Weights of a small masked image model: 63.6 epochs.
Rows from block 5 of the encoder of a small masked image model, named by matrix and row number. Rows with one number within an expert belong to one neuron, the router's apart. Each number is 500 + 40 x the weight over its row's rms, rounded and kept within 0 to 999. All counts start at 0. Numbers have three digits each.
Before each expert's rows are labels from the 100 images, of 14848, where the router gives the expert most weight on average: "peak at" is the part of the image that holds the peak. Only what is clearly more common there than usual is listed. The data: capsule endoscopy frames (Kvasir-Capsule). In brackets: how many of the 100.
# router: slot weights (encoder.blocks.5.mlp.router.weight, 8x128, trained with AdamW), inputs 64-127
# up: expert up (encoder.blocks.5.mlp.up, 4x256x128), inputs 64-127
# down: expert down (encoder.blocks.5.mlp.down, 4x128x256, transposed), outputs 64-127

# expert 1
peak at: bottom left (36)
router.2:547461492580453469450459561476486515433484445451510486452504435477553540480496504481456602494540430465518515536504588535465551558506495454540462503446456503471514513545525579523524463497542433
router.3:567459478558452473474407560493455474449481459458530520476529405493550572524487500491471594513515426448525521526509564544446547525507519494525479506451444507466482507538541588503537456472539466
up.32:547515520538454516423559469496504488510473482520538494548560490456580495500538524477476522533502496507552478497551570518503562471530488539481489540513442540455525522428481479565551496538502479
down.32:474477474515537466428522472503463535451543433525491443531459535504525504526476472544526472437517524522518454524442523566501476531516460510556451522488562514547445548475513543434528534426464444
up.33:486462492449484498476463411475530496542491516536484475476525548511501505558542513484545488432523459530479500482535530548436426460529498596527486473512544502527573547468422418532455457518446504
down.33:501532471511450526451496566561508489438477515456450479564543403480507480515454504527493438541492548489525491507506477467525478495459477528422488489501436459475469481510463531530461491517513482
up.34:484570516471520496459519406460568469481528536482485499575461518524444460509484511485512456513446467484418491496527460503449553546469502502476498463560461480454441495507484509518523505472626554
down.34:485472506524542538528561507501487529427455502504462446459519526494521504559514469483530553498426520532565522481402524495537487460459469514503498445458564478523515475558509501435411514520458540
up.35:514446462571465461514445564514465469512470502521512458504451429514522454447522482508472540511459508461417463551587507511551561447530524586512464513537556574477454495486484546468504504516469510
down.35:567452490537458528458425533541480557533525486530455512427519524505495480477514448513466533534472463423462436483503475564535503466531494528561556526477542442506543484525546461478432571545593487
up.36:490462510525525446562515491485503533473516470461483490548476516559596468446501488455505548406518514560507558594523444514430473468483536455495543501536501480477471561448509508607470487467444474
down.36:525508570511485465549486567494543502456505501470525586520443501514521550478515516458530476378551515551455536447534478550506472511528515406482550538581463468501499473498499490489514521516481498
up.37:441540513494521590472411450482507469464502481536490543558574525502497438508507500521437527516552460460490503495467458543466464448562574516468561543519482480464476535513512494493473558522496438
down.37:493522482483468449522574597507470544540487536525489407526473463465496488514480514539492513491488545475552527563500468432553477535466494518475469491561493563483467578507485545534557513496569519
up.38:533535499509524479496490479480590447565503430506516503576506422523517462454478470497548526557519492487419513515450567448458482582536505414542503570551579442414515563509512527556484551537514538
down.38:497490484451497473561491507479470549470426525509438463475523546532557459529535543493429416487471508459507534453487441544541481462487559534432511441525481564551534424519420445502493485519481597
up.39:543544537442533536521506452514450474599508522584496438469505482473443531516485486497509450573544490469478508456470515485514505524544522507471525541515503457605504439562455478445503486476584430
down.39:478479471543438455516475517427475493522444467523576523519513475501516499536425499545505584474429496443458501529507539426510542457522495512511452509528461550460465542477561471495436501537512533
up.40:487448503509483576499503505449528484443520480487471542466525404490503540470488539506522534513469543479459483476423499485509519512517498552503459568510527450520529482551561553450476484563475470
down.40:523471515471498512491447424572430588563491531495521472476492540524480459491515462503514490457541478477581534523519575493545451473458535557482507434467470523483412451523431478522470444480475513
up.41:506514489543529519459430451635484465534441526506519505551522574511468530522514482586421424445560514461528525539447458481503515487443498569508501491511549433592534507476515560494518498536487472
down.41:534438504446511433531550603450485506544539502532503494508531430541492468525504450428574593529507455548513484535501487491461517549459542481502520469471506515453490509576483485519449504431537459
up.42:542492403510471497459493482506435543499498580488481569514498522496468519435535497444523442455482490476516568532472462511509470525496503503488569486454449585475558494456415451496491472489512510
down.42:477454507530492481506480442556471521531462507491518417527520510551488449470460476531496495502474517582567468495530524498509508437416489563497476554477475500569558470490550520431503451489441531
up.43:390515439564562483479491493519557519515550513505462482478471530507524500558522516546481440488477453529547537491449458471495476504468439420466465438542555488520485553545529489502558501492509547
down.43:524485483489413564445532516497479501529491498528471492518468528475491490430501429505401481622507544495479417464577541424499515515499553490507486543474511527546453488529522466430534485497531505
up.44:579479532538453485484468440480370470498519470529516503537494499554490550506498484509539528598457530550520465525544456510500480526487517531473499539478473571459514526618501419511501475479506467
down.44:437485463463540549503489572527593499538512568493512520516476521484520500504549506484490551506496466545515540489416489575515561580454489513492485542453499455533477447460521538486502460537491435
up.45:529516473477439521499532581467519545492526485497549510504437553448526500515512473558449512535581471474475476511528509496520596563542515544473459553478463514485471520533453423457563555577449425
down.45:484528461543509503558467457557521546520470530501469496460551486558484517504507527473531549550425503487541523494452458513498480491526461496566564476536475488536525541504529568532455480574551495
up.46:537496453488492505457492554499438533449490463501506492434477489515508513513424531499481437426442485440479550427548531577506465490554483410518500493491488485519474502464525440467447486487497494
down.46:525477544531563555487453434491478466521488553511518505495512457559537517504480505449562533570519468530575453526506525440528595519446546553506503496547488533516514497531462534530495480433475441
up.47:521470573505531454504480558486576452411533466473478433514446433501516485537518397451564521481498526491519512520527534514565540529493525435487562516407456508443484564452492501518501431471442548
down.47:414489433498479463459543430510506502484485458536564498536560588432475505582512559507543499547499544527496487499538532439509466562507539498512461478498525584478447517535531494491466503522532555
up.48:479472506497471477486452486472504531465584491485532531365506479502535487496481486497484464515511570502431526489522521459539487509483442431530448549543458463506471531481545545481569493522487490
down.48:549472565476397522520521541538569486521398477471465508537505454484543435525468456509448509443506483511452571512420541473539478535506471486485531419503534457504520500472473473530499510532530486
up.49:458493507518463558501514568441511448596517538498479485446457473456514435481463488498511493441481537529508524446449536408492567512505458542494442480525490503456512524489521529434508424505475487
down.49:574519486466511552487398510560468490479485485464528543482498505461452556526523523437417491508510423476504495567520528541516455440488542430487536467527462527526511464507490539514480556494496461
up.50:497558539505516527484502519483457483498512421476531470455509475552549445496468443464478487484541498465511573561497475496487551495521522441530504533496554505483500448484523425529508543470478442
down.50:522433486476441476471500489560502496557454617461493493522520531443434547503554532541496545439444502564563465449538513514506487519477560534446505480496405512503502479524515510492436457475562554
up.51:527398532522476525485540478449570517481471470476530483476490474480502443552451507551502544568467511551453580436532463479479522445464494403489542523480479489504566475518543535453534581446429457
down.51:490495522533515464492512460598574522427491445516476485437452544444476552546483507411552498465519522468499513539471547530502480535539518542574463543544529462480506501477536494575459502518579498
up.52:533432488502544500552542493514499476589573518567504532461507465513504510535496476497478523480507471490510536463476472579502513573537506523472526408506482510510478544458495448470443514487474481
down.52:483539491537472471458372511508492495390457536422461500539516533456430489418508527512494467508508488492532558550463527486510452464474461537514472534540475494433466494465542507488493506518526528
up.53:500548525490489517556543538457494442489487481516480514426522518488492517608452495465443505556520490480543438534488472547490523485487551441467496540491483545532481557539449432568569527530456496
down.53:436490445515486569528552460520496481444548459559464486433487569454554477475548446462476516554504491460497454510567498539500543513490529478493472536464492504509431518511464540466446508526511543
up.54:502498533490475552547528500481537440494485524515489493429539539492452548480480450523521452445486547445533463480514498525478518504420559441507514487468439566515589457492485487546544510447430574
down.54:437453466511441504537584460532523473540475492524520463552501588513495465528470485480478488516456511512554528489591535463530534437523554437519479421467492550508521500524519458429556525421493535
up.55:545472521509541472438540504517483498478507532503520486447467561559465414496516533507506502548513511538440469506492493530510491540513533507599469518459548532418494477579397495478562502451560502
down.55:445519477472463561534505549513466440486502493530516497478482448479485554510479490477505501490522489510552453544483454496521525568478474524451435471574457533580474470474540483522496467509483478
up.56:508468549483536530572482445439501519462460505502486495568454372535518462464542482464514552504476432484500529539495479551493497471507513478490504532516466465512442560494514470505548487512540477
down.56:542510528514529509485444556551506499513479539487511513513430600476448555570489582526487410526468425519553500450432458466506438529534487445461490456500530486505421471495505530545480547405457476
up.57:445483529480512490499481484456532520526513491488434475518487458452445461501483456464523577495486563520471552459536553484522520514532442476507504648457507520563538529533589535519559524499590482
down.57:550533505527458540514558511579508503459473478503544521506520546419531566568576551553512507494477497510545530562543496485432454503456554530494390466536516435483468512466445451496496479518461513
up.58:513457424485446474523521495495474485496546563538465586505496446539472480534502533559500436554540504487547473463508505505487508463498445531456417531545440436557543548494497571500475460503409533
down.58:473526607477562467502500467501531489541425420456488512421472519510527515530432492438467539468533525567501553537430561487477511494438512532500545460516477539493460386523516428507484477534509455
up.59:507565477519530507488520446500519464468450430474514425546454464527559499472528436468510500482509465466482509468496447492464513463518550508548448551488521462438415464479464535491528514547582510
down.59:488465518523461524466488531462419508559522559513591495465502542549535440495471572504444566506517559468512479588528521519500372568465527501522513457510479576515433499521484472476522475502513557
up.60:527518472544462469456486552530440544517464424581558502555539497496501505524524458534443492450564432510522529477469483517441414506519466405504469531514477514569442499503486478516544485459484508
down.60:512509502538502493487504500479506529500502543422524461487526494464473569446496541538479597460506503535570524478521465465516588500475508561448551499471532491463545504497518553485524503499587440
up.61:548520495582452474477556516539473530489514465575454579487538454540513490489481479566564483481531456430521437537486519533504508501518542451460493501455515545467433540536497498473452488489429543
down.61:449528557425525513494497468440508467507489535487467429485476564536518517498482565479482532469492491546515482498445493465496467496512409563537540459529509524531466412491497494519509511481557498
up.62:530534524469470505491491511546537507442469500547421446494492401451545424536452512566547475450527423531541496499501551522467474506485444541463522506472539536574473488523473510519556451531533531
down.62:493485481516522485494591523506552498492522530457492508540496607564456601503471457433507475565507558564525459474477423528536517481444556488530482490491464464480520516458449461449451482565476478

# expert 2
peak at: bottom left (99)
router.4:436527435581556510547565445515519513493440496550528525530536521539503483459495427513477547464551575534535510459486467478543524560448485560468434539478510471460545513553528466463467501487471495
router.5:482516447498476483515504500521495505526484485570501457480544484555474470426471461499435477477529512512542482453493534486504524606489472586521512572447580564528499493443509454472500475437495491
up.32:487519538519528485514450495538469445472508464490490480534528539493514494486627491478514542448457446510550509565539503473446539505482483538466461533449517412452554478481571449460499533506594505
down.32:466565466564457465519507579575506535510446449516519490535470501572515532427437508498419504505497496514430485458466436433573516443526536547498525484465508540572494525520488508508477499496518489
up.33:500536500528495478476549448506541448567519559519454520427515473498541537466517469421474519487494480536524525488512476434510460459518408510487440483494448459502506510446464458573507458520483565
down.33:478436542567495541528455512463527613440491535481595538475555474564484432496447452552576398464514478486484488404443447494447413499544534522471515527518489513461448514446526512520479531521492529
up.34:566493586538515431539478532478481522518479554516441568530452532526478416540482509490470498577454481518475470505538471549567493484527513462495531456482448474462482509529462563442469475530488525
down.34:457481490455460465433566482516517560496499501532551473469491520576545477486455518589510598486515501508559533470487513551497516540502474470530482573477562595592509521426491503484546478462503530
up.35:539505540549479546504473503559409479541536574506491496455470544508490482539430511566540543518506513527485457485478458515548471431530436452508480478529507493574450506521440500453470506477518534
down.35:513580480491481490518532441574517495509463427471591459486514540555524506534495536508444499594513519451511496510488451437522458414466533483528492509560495532507459502436515539458470502537477517
up.36:463544531499552528530454506438451494508509541555456573501492548539609498497469532420509569512493541416527479529509419516491472456522459523458573487484493490510577512477536403454436480493480529
down.36:493498487477535468517457487479520494489508442426479564467532550485501517423501472480566512402535514557515529438504516487513508579471491547479537549462481489523509499498473490511544566558524499
up.37:481503489568509478518469458471513530448531439472567482480521485500550521447443436488521538513519431481521499551542537514562504577519452557457487491565525518508467507470581497474478477475526535
down.37:499449481464492488453536462545536441500483521542511521546480514454482523534455525566470468496481496520498434477502531518530498501494551568516445529498485511505549504545490435471598532502454512
up.38:502437556442439462514461445538594589523533499484529581493460545506503524467451567442508481498455579432459520570549477592457493489469491451474470402535468394454456509522464519531510546516535480
down.38:487509467504501548532470453509506450507462526451512547469464490488495531555563456486515575556433511577455527528499478492479493537468454571494460504564518537492540512456580464378494486386509504
up.39:501442532496502517481431536471491505542474496494498464442560478411507449514571492557541457553427522528530577522505466509540474548490430474462466570487527551527496500560437550464549538476444526
down.39:488465552485534559436581512504454535538458492548488467474466404506478501493479488508450490561555537462500517479509544478489509530476486536559423537469475483538544497542458481575420447436459427
up.40:588557516490569474509534457519481480491510465567479509526464456441501551508490451492510454453516520422469486496434461505555476484465527490445471450445499562489448477527496465537439574468494443
down.40:530459503475481532504481429516519518477555490545549502475438453485451459540488548539447563519464537534436566500513517534522582512514446479497520539509523457543500440521484511504494494499473471
up.41:574498472543496489453539491561506602543475468513514466467516463491471526527493502475439476542425605528477576490519472504478451505519484508542474549485443496545465426555477506510543577551497547
down.41:520555429432496594421464511523435474451575469497456494577476504499470518442499551497506530415476392517478496517474509466518459420597564539517519470512533480508449513483496449438529487517491455
up.42:511546516542471475542434524456515476530532522427437505467536532433614459500489531544487489487510447551487471507587524520564511475476482535531449535496483477494513523522443473449518511428509505
down.42:468534533455487473516562506507511485511475486512485481532420465512486489517490525405468480488478479418509478450540527486429491426556554409537538509622540568524491516485594548503530496471480443
up.43:531495516485521478548526599495488581508531485457489454564509510425465527533567571463507458441467495533488482513502534527472527541508497447453520473468554447547591538470515526495513539478481486
down.43:516464559551554471560458451485499478482482467530475415485558513583515489539484492443525485529497450522550565486506496485484494571438458428499527489460525524548524485448513466576511526495512476
up.44:466404437502569533534492538490443519471491512530524437469531474432560461469542511519490418463577451510510536546512560534422526501568478457519508462509531549512406518483549510564517466546446567
down.44:527424502507477452520498469484543475515484491437537452531447490468505481517494527503489519404469502538499516491468542498488479618487550474565514445465578550542438495505477533491523443472535483
up.45:583502511512510448524501438461476489552489521533442525421499538485535423550484435455497484495511523467450469456599477537467445538511491495507517516593514498406468450590443424468492483486536514
down.45:482527537504552458504452475478531527461492510508499533523549507521548523496501537563487440414524481570545582510533487503586528481520462541474507489527548514500452496539497458462507547497499611
up.46:510463493438515523533446528500467530484478491498532501530523547468498488598519521558520425491524502458492519539469476480447470507498469401493527473473501470464550489531516544537602532547475491
down.46:483492514442460524507473465498453446560528493546466465424546463516568472533492508472537534455502484566510420473590423510579506596537402524504459482537457542514547543503530433516463509452504468
up.47:492450537493490494502522455441513441522475503479471490502476479418546465511528504551533466493588499495505476481486488502505510499499543445461510497520492494560516558519506448488541497492506495
down.47:498527395496516508504525505490494461490569505507520523562545540424517483480522451457595541432513453554522504509447462466494489496528525555462451484507462485486534572490518396480612505490504490
up.48:535472456491471456543534486550542506469493547506524445569524538522580484514518478514483488473510435525531469520452507558523525480460556429542518478557493522603549500518524466483516490521425564
down.48:502465522508461486520443520553507531455469515455458521448468502444534489512481504476462515538501560423433395476512570559532478425465489456480515514499524521553527529551512544505487444453564429
up.49:513485492477546530537507458501497534482439469467497474530498527529604502524514581539498505512501461558497504439468589516515556442441519534518495555548547513397507556501439536532477525566586504
down.49:454475527516535487598487575469479507555447448488510427493496490538565501487500472457466499479549510465502488443446521504475499497502506466551467538521467599535492509458456481572530545514463438
up.50:468519510552568490463522523499545484466517491500458450444467505543466545545460543483478534457424561490500531458436478544515480531540537595521449520589493544543471486498526467439508456516524540
down.50:535531560527424526583467505498498564602513506526499503531530470521524441437507511565466456508507466498489480529470502493537442569499474508469495480437538502400517505388486534514513485524438450
up.51:555452555546557470496495456548511577450488572596511513472528484545546457500474424547431518537466581537427601500502432503468464479521488512536472531455480493514449460539465500483518455498457511
down.51:437518509528484455441502496512468481508486464561463530536552487511514540553536515475462490437499432466497498523543491527563502475560503507524516549473544472630413459502596533475472516572457462
up.52:526472584476503526476497568507503536534489467483548520501484578503521426401511463516556559545461542550470593486608481519470482549414399507461497497473524475542494506542451562519454479469494488
down.52:489470559496489511498501517555523548492524549507488436458496457496412532536481525496528485543494564459525507570464516541470541496528506488483464511541553508441602460556473514548544432476452518
up.53:527474527536469555548452486512452425517529497526485505473443506556423483491463469520565474533504492490465547509500537464524525553504385516465455483500521452542431501474513516547502519581460491
down.53:428484436449535467505528458500510540518466467482483520524494562554475572510537522523427504593466486484598442476492452529465427512529487478464508499407509474455484471518528533444548485557530552
up.54:547468574477518447501516501497453521483488435522489504506481529518455562492526509548550537581499450506493518476491502505461440496532494471470547513513458476520466511457426556470533484515511465
down.54:446496493537482584425565474463541450536503581491508467488504470500455485507593506529480522479536501455535490459511503500481491603553478531550444520523423471478514519540555451490582539458431510
up.55:494534459580435504534433424530501479546521491496551386493474520403489527518538517484472521475494502490597517482515491432403519402472546511473528550492591546528527510514473466495501484484512519
down.55:492516509460526459546486568484539564488529435555445482496499563499524516524436458482500468565518461471457419474489421437545524527547451472527514463501463463464476541508574505531524478525523472
up.56:478510415451517518553544541528454491471466429537496566506500553492454510553583474551479503520557474532484485496460552552471483573446491467498459495502478531525539515537480576440503461471511571
down.56:445409504562423556492491498546546532533516566512556501504450432496442545492477524461530497519468585411515469520426530527524511505550509503540509486530478477473465526459554499531500474518487579
up.57:515541524536470495520487494438477495540538516550548474511544529482561568421458468501527510451502446565521543495484528536502484463513527566441507530513574510462575535483471491558528491492433476
down.57:551454481439524542449541510507482495514499578525507544527445463508527473490478570477434496499466517448560443491566512503438493502491482461495506459502551491470474435524544607520426499530542486
up.58:557445500482416491527398462485462432482513537447460544407445556546490461519539543571476497505435519529508549468531513573561483477540471407440505511452454502548539499433463537482461537503492520
down.58:579438478558501585525502557517534584552459518493488459474447497506518523524492476550473496516464413460520525499458417474525507445577512468476509508509484501492490509539453490408534441473516544
up.59:504494496452504467510509511534464495463432448516528501577447502495409525488520529521545465511501491558486471526524503457530470588508553547445501501555531506552478445552513547507460510533555521
down.59:499533450467482478490490507474488604562517521486465429502522535503521481510521530526424478529498535516497539555487532560466383534562427445477491487438540476496526481419515486470499459503504509
up.60:444495565625488499493535497486471523499455499543511491530487569520483583506524466525464480590554571503411518538554434477442487493541524534510542435434471553499471491550494443479404445448472525
down.60:498563423462473506487545525521488494488495453486477515509473438549528557473487517446449481476513479479587439438470483461497550474510467467489439428463477550471496440407535498449533534496520477
up.61:444572444463532511527553518492481471545516544441509489539442448541495548472501523508563506485557478463508517496462448540474572456536518450508456398516516493538456541520514474530539580482488424
down.61:540536520579504561546427479522504469433523471500498511431508567576535492531542542481504493532556488485482548512510522489474558494419454490536490510518411462529629447554495488546446487508475512
up.62:525479517489510577558494544475546499598477501560518501467539476489502564527502484460469458469531463491523504466546496453461535524461610458524509493535481515397503421436506511479478452451480482
down.62:495536445491557484545499437533458525445618456462487514490543493520462498505502493537475483486509459514537497438469490406487538500475612474483505492527466465484516493479484475489519505523509529

# expert 0
peak at: bottom right (39); middle right (25)
router.0:484404541556453511482502557552511553521460423483495522523485429506526567517524500503466449459448495555491481511477584505460508470529492484555510488488507518490463526472455553514578549489513503
router.1:476416502518461537491459526546490545521480451450543540477461436528568581507503510513469428459513462560519495534412559501476523469527444490577523443481471506447476535506474515535546539549522474
up.32:451509469460474531478434426483503571521541514513518474474564510564515421499521502553476483547555449555501457518491467453478507437449497557496505553512503510485503491512437589478515496473471610
down.32:413489433552527447494427491448457532523493490500517460445541540504493518542493451551524528557467571490525526516475472481523496421550544547549473526455547481495557534518483529478564500505501475
up.33:538491467526538540531451540498479548592447417450547477489511460524442495578497447505531483545543490495541462550522509481480487484512417527518523459411533490403525555470497486484565549484492505
down.33:474454517495500455535609458458516468437574551541396473490529515535491480425452537480451542504536506517523491535527510581507517511597517455480495564580454469477511499493473515515486477494494475
up.34:502445521476468525528501504486516491525448523511554513436503501489402553565449460473517489443413486494537494477506414473484506489481488480496517563554483473444449433396462495501515562537535523
down.34:456513508469481487560498518530544466471489520464507480526522443518573474486478589546521616583573523518454478517523567532535406485406541521526561469445475527494486543515534469568463431436455478
up.35:483554498535502501551542514547453499558551531474508568539569467470536492501452405570468431502502496555516504501442523474509514406460538519564518518503495516468499549503522510479463568512586573
down.35:576437473483584488378484476536491502477491542505564489490520552512492568506515565500544538538460478527514521449536490410498536508485474509387528475497561523539537508446534558436544490467458498
up.36:426510492525474530543510476487504568495456505441527506489583522447506478477581449482438522437534477525546477457497541548449429523508522507538444479534427536533530569519527495533506514520483556
down.36:502518493465572450455469426468501467469445460500499509482442532481447529467525415542503463550446457530519501511508523484480512405557582506453492540485488500451455512482493513495565485463460412
up.37:567466522515496421585449479573507462474509529519552514508474507480507448505423524555436436524489539456543538557478541439522511461507490514440508488556481508473565467413483505537510461526488488
down.37:485515541509469557439485518540463531511450447446466507463521549536506494483544452478528496503514452570533469484538493558526529514475529517546534468481470572494494535533513458439426506545492524
up.38:500476460478515532549496513469437566483490518487561502423509523543465588444466484515560452495466514547503509512493481521526517473538518477508525520383523533560492472487513624564492456506414455
down.38:483484470594561499492513532489447560509532563488489498466448543514545526556500510457503536509451450493486544509490488455447519485490530443432439485454418456516495453522497495504443555465541511
up.39:521493561497522484488500454448556530540462490481503517458517577500517488461514457485456507460587580515482534521468492540440514464444508528495533521511484505502477491420471544481558507503449500
down.39:443495490582448484485549531489507474545505514452460499556435430523458484485479547530531565518513463547515575533473485454514507546548499447534478448436537451500534518566591524469450552530463489
up.40:553529514497491521498419504530515504481533516465494452482510554537591512509456465490452491463464512517444508494414540392456470517589539466568477577499504548561588488486514469464533496439527525
down.40:499459538476464501458467456552546489411492525476540480538455524447498564481510519550576531513512573470457490507460474521513537465471452470515498548541458528534458481529546490433492458458447557
up.41:554498472442552428519490560405466514513540532542439486538565461527476480492491530568469467492496557502432464485474515532498514483479470552457516500489458481559463575582473496472449474518563498
down.41:552490485474527449498576450538517439545486505603528514580488423461484505570453539474499512479491499533517520502470514484555453567485506502487512483476521548460514475491540483476454558495521460
up.42:460507527488493562496519502511542447585405519474574543512460512534516466461526444558469451465467507493560536440417497470550430481512509498531469496485527493447538549485559536535461524534452519
down.42:523523475493464532465468528525447469523420536497587510535463473482582526512537446594472503497484494530504504461444561515522451491464517490506496458513534536561462515556505558456451487498485528
up.43:515537519477556529509526492526534465478448529561538580497450531410496507502462543490497497519551521576484499503482470499508543530460516490469577463556463466548499529506526481457511467506425459
down.43:484572531464588491406513487478513468499549466517548514472533540517484488493507463578455525462582533493490510466527484509506443520509496563446519481527481536493520548432485459502534512537504511
up.44:519554522498479462422500511503547497481518484494497489500556459515531524485542534569457442445467461495490448541521471517442500552474529471498443477505491454498504568494482533457449489523532472
down.44:535490497534532467488498512458504533448600481462472527606445499440486541514533527517478580531458486543499578527495449505500555452494485520488488505476496518501521559551478438466532453501575435
up.45:478533432539526405537558431503407507458534489515493520537514464498473498504533506538590563505495474469468481466563488536522523484463505498492527516519506542488559587584513442486503513490469590
down.45:564505564560529478516528612542600419530403567494488551499462476503532453486563528535455471506498511529504463538469462501489484495479556486517481525526497446516487419469464570527454489507488420
up.46:476429447468467501473469539481553456470592454537522536493442550479497515479576464532528451516484565468489568415443461545564558506560567507554509560556524434462520408525446476505471559495454557
down.46:509548487541476498521479481576546465537484476496526500550509442546521460548384528478446555467436479482531509520540554474451440508483484518439513524508462609458477574524505547490480427445500526
up.47:481529515565571565519495502584522445534515450525461440509468510497509473503475495458557540557554463444537514524526522484523463485481535534511583486493509464406489469472531575466449538540578484
down.47:543499568480462454469499464455507524474503473539511548465550489525507510516565524524440508409447544547563460457504501497495478464490486477530370519546494495539530528462468509552509469497474491
up.48:435508433536489508497485482521523475498467465467510496447517450487485494517554512553559438587526488549484537510465482456535433579544582476589526538446540510512548415452484580507552521520434534
down.48:525530496520534550534556593501452527472517468487520510496481471538477465528498504423473460510453538449475541545505494483486522484475479477482434498508453538523393525551478459518476503494496514
up.49:507431489483497514502473572503564413493534535483530575456469495494495521558550429492480530544512534506461511500427482504529524491474531447490550462511469463499478474506465469495525484467484526
down.49:529495563462541483483512526496601477451531494553494500480446554544492484510504488547447461485479524497453435523470518505491501508492541494471501573573502491547493443497387545490560456454456578
up.50:501490458516518488501436484492574507513543507542523529476574490530536417517499502461499586502552500501491495462556565521491428500504523486508565474566510478466557525480554497524500486470497529
down.50:454439474524489478498426526472503544424551507561527508468519442568546487429451575478550612454540539501519503497420535542515439487506495505563531529479485488449486525447560520545495482583530489
up.51:483475476556464437534468512488591525471567554424527492510543492497547440511482479530522404475568521551484554546493529457443535548449492434479451473518531524547518541472532450515590516512511533
down.51:504543467501443513495505470513481445506421495563538479505496510521448546498495483480496588575479423520544509444514459487535516485535534532523488512458499507426446429514491509450454499519422423
up.52:486575469475487510499443433519509463532575536520528468459473538539409560414443495497513513480501467528558578470536470539529483457564464455520474559470513541543514546545503472472515517532516485
down.52:495475505496453475539469514514488564452440485503520497499516534497547484548463423419550465482489513465542502498481545457555520551468589568499497489520558472500460495481604457512463475474551511
up.53:462467529596480518528509511400435551435499499488455534526511503487473488520482506504537455512475525495524520512494510553446532536459557568481492590550529474482461470494504478434576450538513496
down.53:549531495444472511488505524613532428489539481506510474457522431507563536489471610548443556543436545458461502487512495477563413518497420515531520428451513439479528498538539506488499544467464528
up.54:437518514470485491529526503507424522449482521481492448517509512525517522533456494528463419575519478529530475559532512519466472422504461546479455523581488513463550510521464566475517540480521538
down.54:451468517494557516452474495424420489442445555473530472476513533422512563516549474458476488579486443576554472481482514561555478451501491538496511492440499478498498396542507544444509560475472492
up.55:531527457473466532472503515515496519422508479530512489483519583515498494484506520509475489554472572508514522453398498504466532487474501527503425529493517473461454494484556433566511471462570519
down.55:486541517455495525568482473521534495466462442523529508501522489468447486534606498511503447516505561437492404484504462563496420520531502511548545473566483532443508534526469500509405470528418518
up.56:583446430491472536475471443423453557501586560538518540532518474462499488566485549446489485522615582460502505515584429458529478511510535527433497545493416508504509496496510490496533480506501520
down.56:466507572466525538522511526520549510541524480564494504479567450469485510541508455463504530369502514554461475543375524490519516542479472471524511443486510518530511487435506522503440578496550488
up.57:537498523487499501451539524546470552514476524500568574429539461495528443480532538501483419558526496549517489497558444484524540489513499488482545486524466494562552502502577436484487476511529518
down.57:500438506557577534530442509517433531405488532510449540503507508484554511502532485480516506400563481458476527477530433491523421563516548445500506510450439520455433503467507503511550514493557537
up.58:514510424440455533428537515488447509571579493497504533501469521535389570476522494530506572474524461567483447509514504570512524517479469509488497479538449496570483487479584496504511506484509465
down.58:486521585586579474563445450506516468426427501536474475484536494503553504488495460454509484576476505401505570463489493461542457470502524519524504591439472554454522525470472485504523508494589545
up.59:530514477526495481589509532466515542435539464417495475544439432425513460561470514493532530492508573506457492562481542457493476522514519530478514492527518470477514544528566430540420492529447502
down.59:513441485517488499426526527540518479468476559577493488495533530553536529497480485535482435474534470462515582439508495564513516495492464508474418499471469492490474500524474452530504458434520562
up.60:522543562521503501495489521463472515491537517504496491473478503513451505483496559522518472450513459550488461526485548485506564549438445507520481507467447542443520481498440519469530493503450442
down.60:467472463495484497476484500454535472528543499497546519541509481505497576464455501432548532559463508474487497405450454541522530521495553499489500547502576452558527492534615491544474525504559491
up.61:561486541524484419468556507494537504501446428492549463507510506499471547534532516532470467491457458509414435497562499546508518485414456477492466489483462529514486526455434548510520507533548486
down.61:459491472513540459433480538495478543510489476480428500544539499492489473525498526522471519397486655515504535546543419407432509529470556513576568512520450517525508552492449557557525518451451493
up.62:422509469520514454494445515473477526498581523531553433516568472520443488477538531513511487502491478516487435534485522481532550540537478467489552508419478513506518491506495464478413583520567546
down.62:534488478463493468480538477529531435466468485480522450507499466498433486489468458508544515499430542518557502464470520502502527494500467504494563614559497438426472509465514541491478522497431426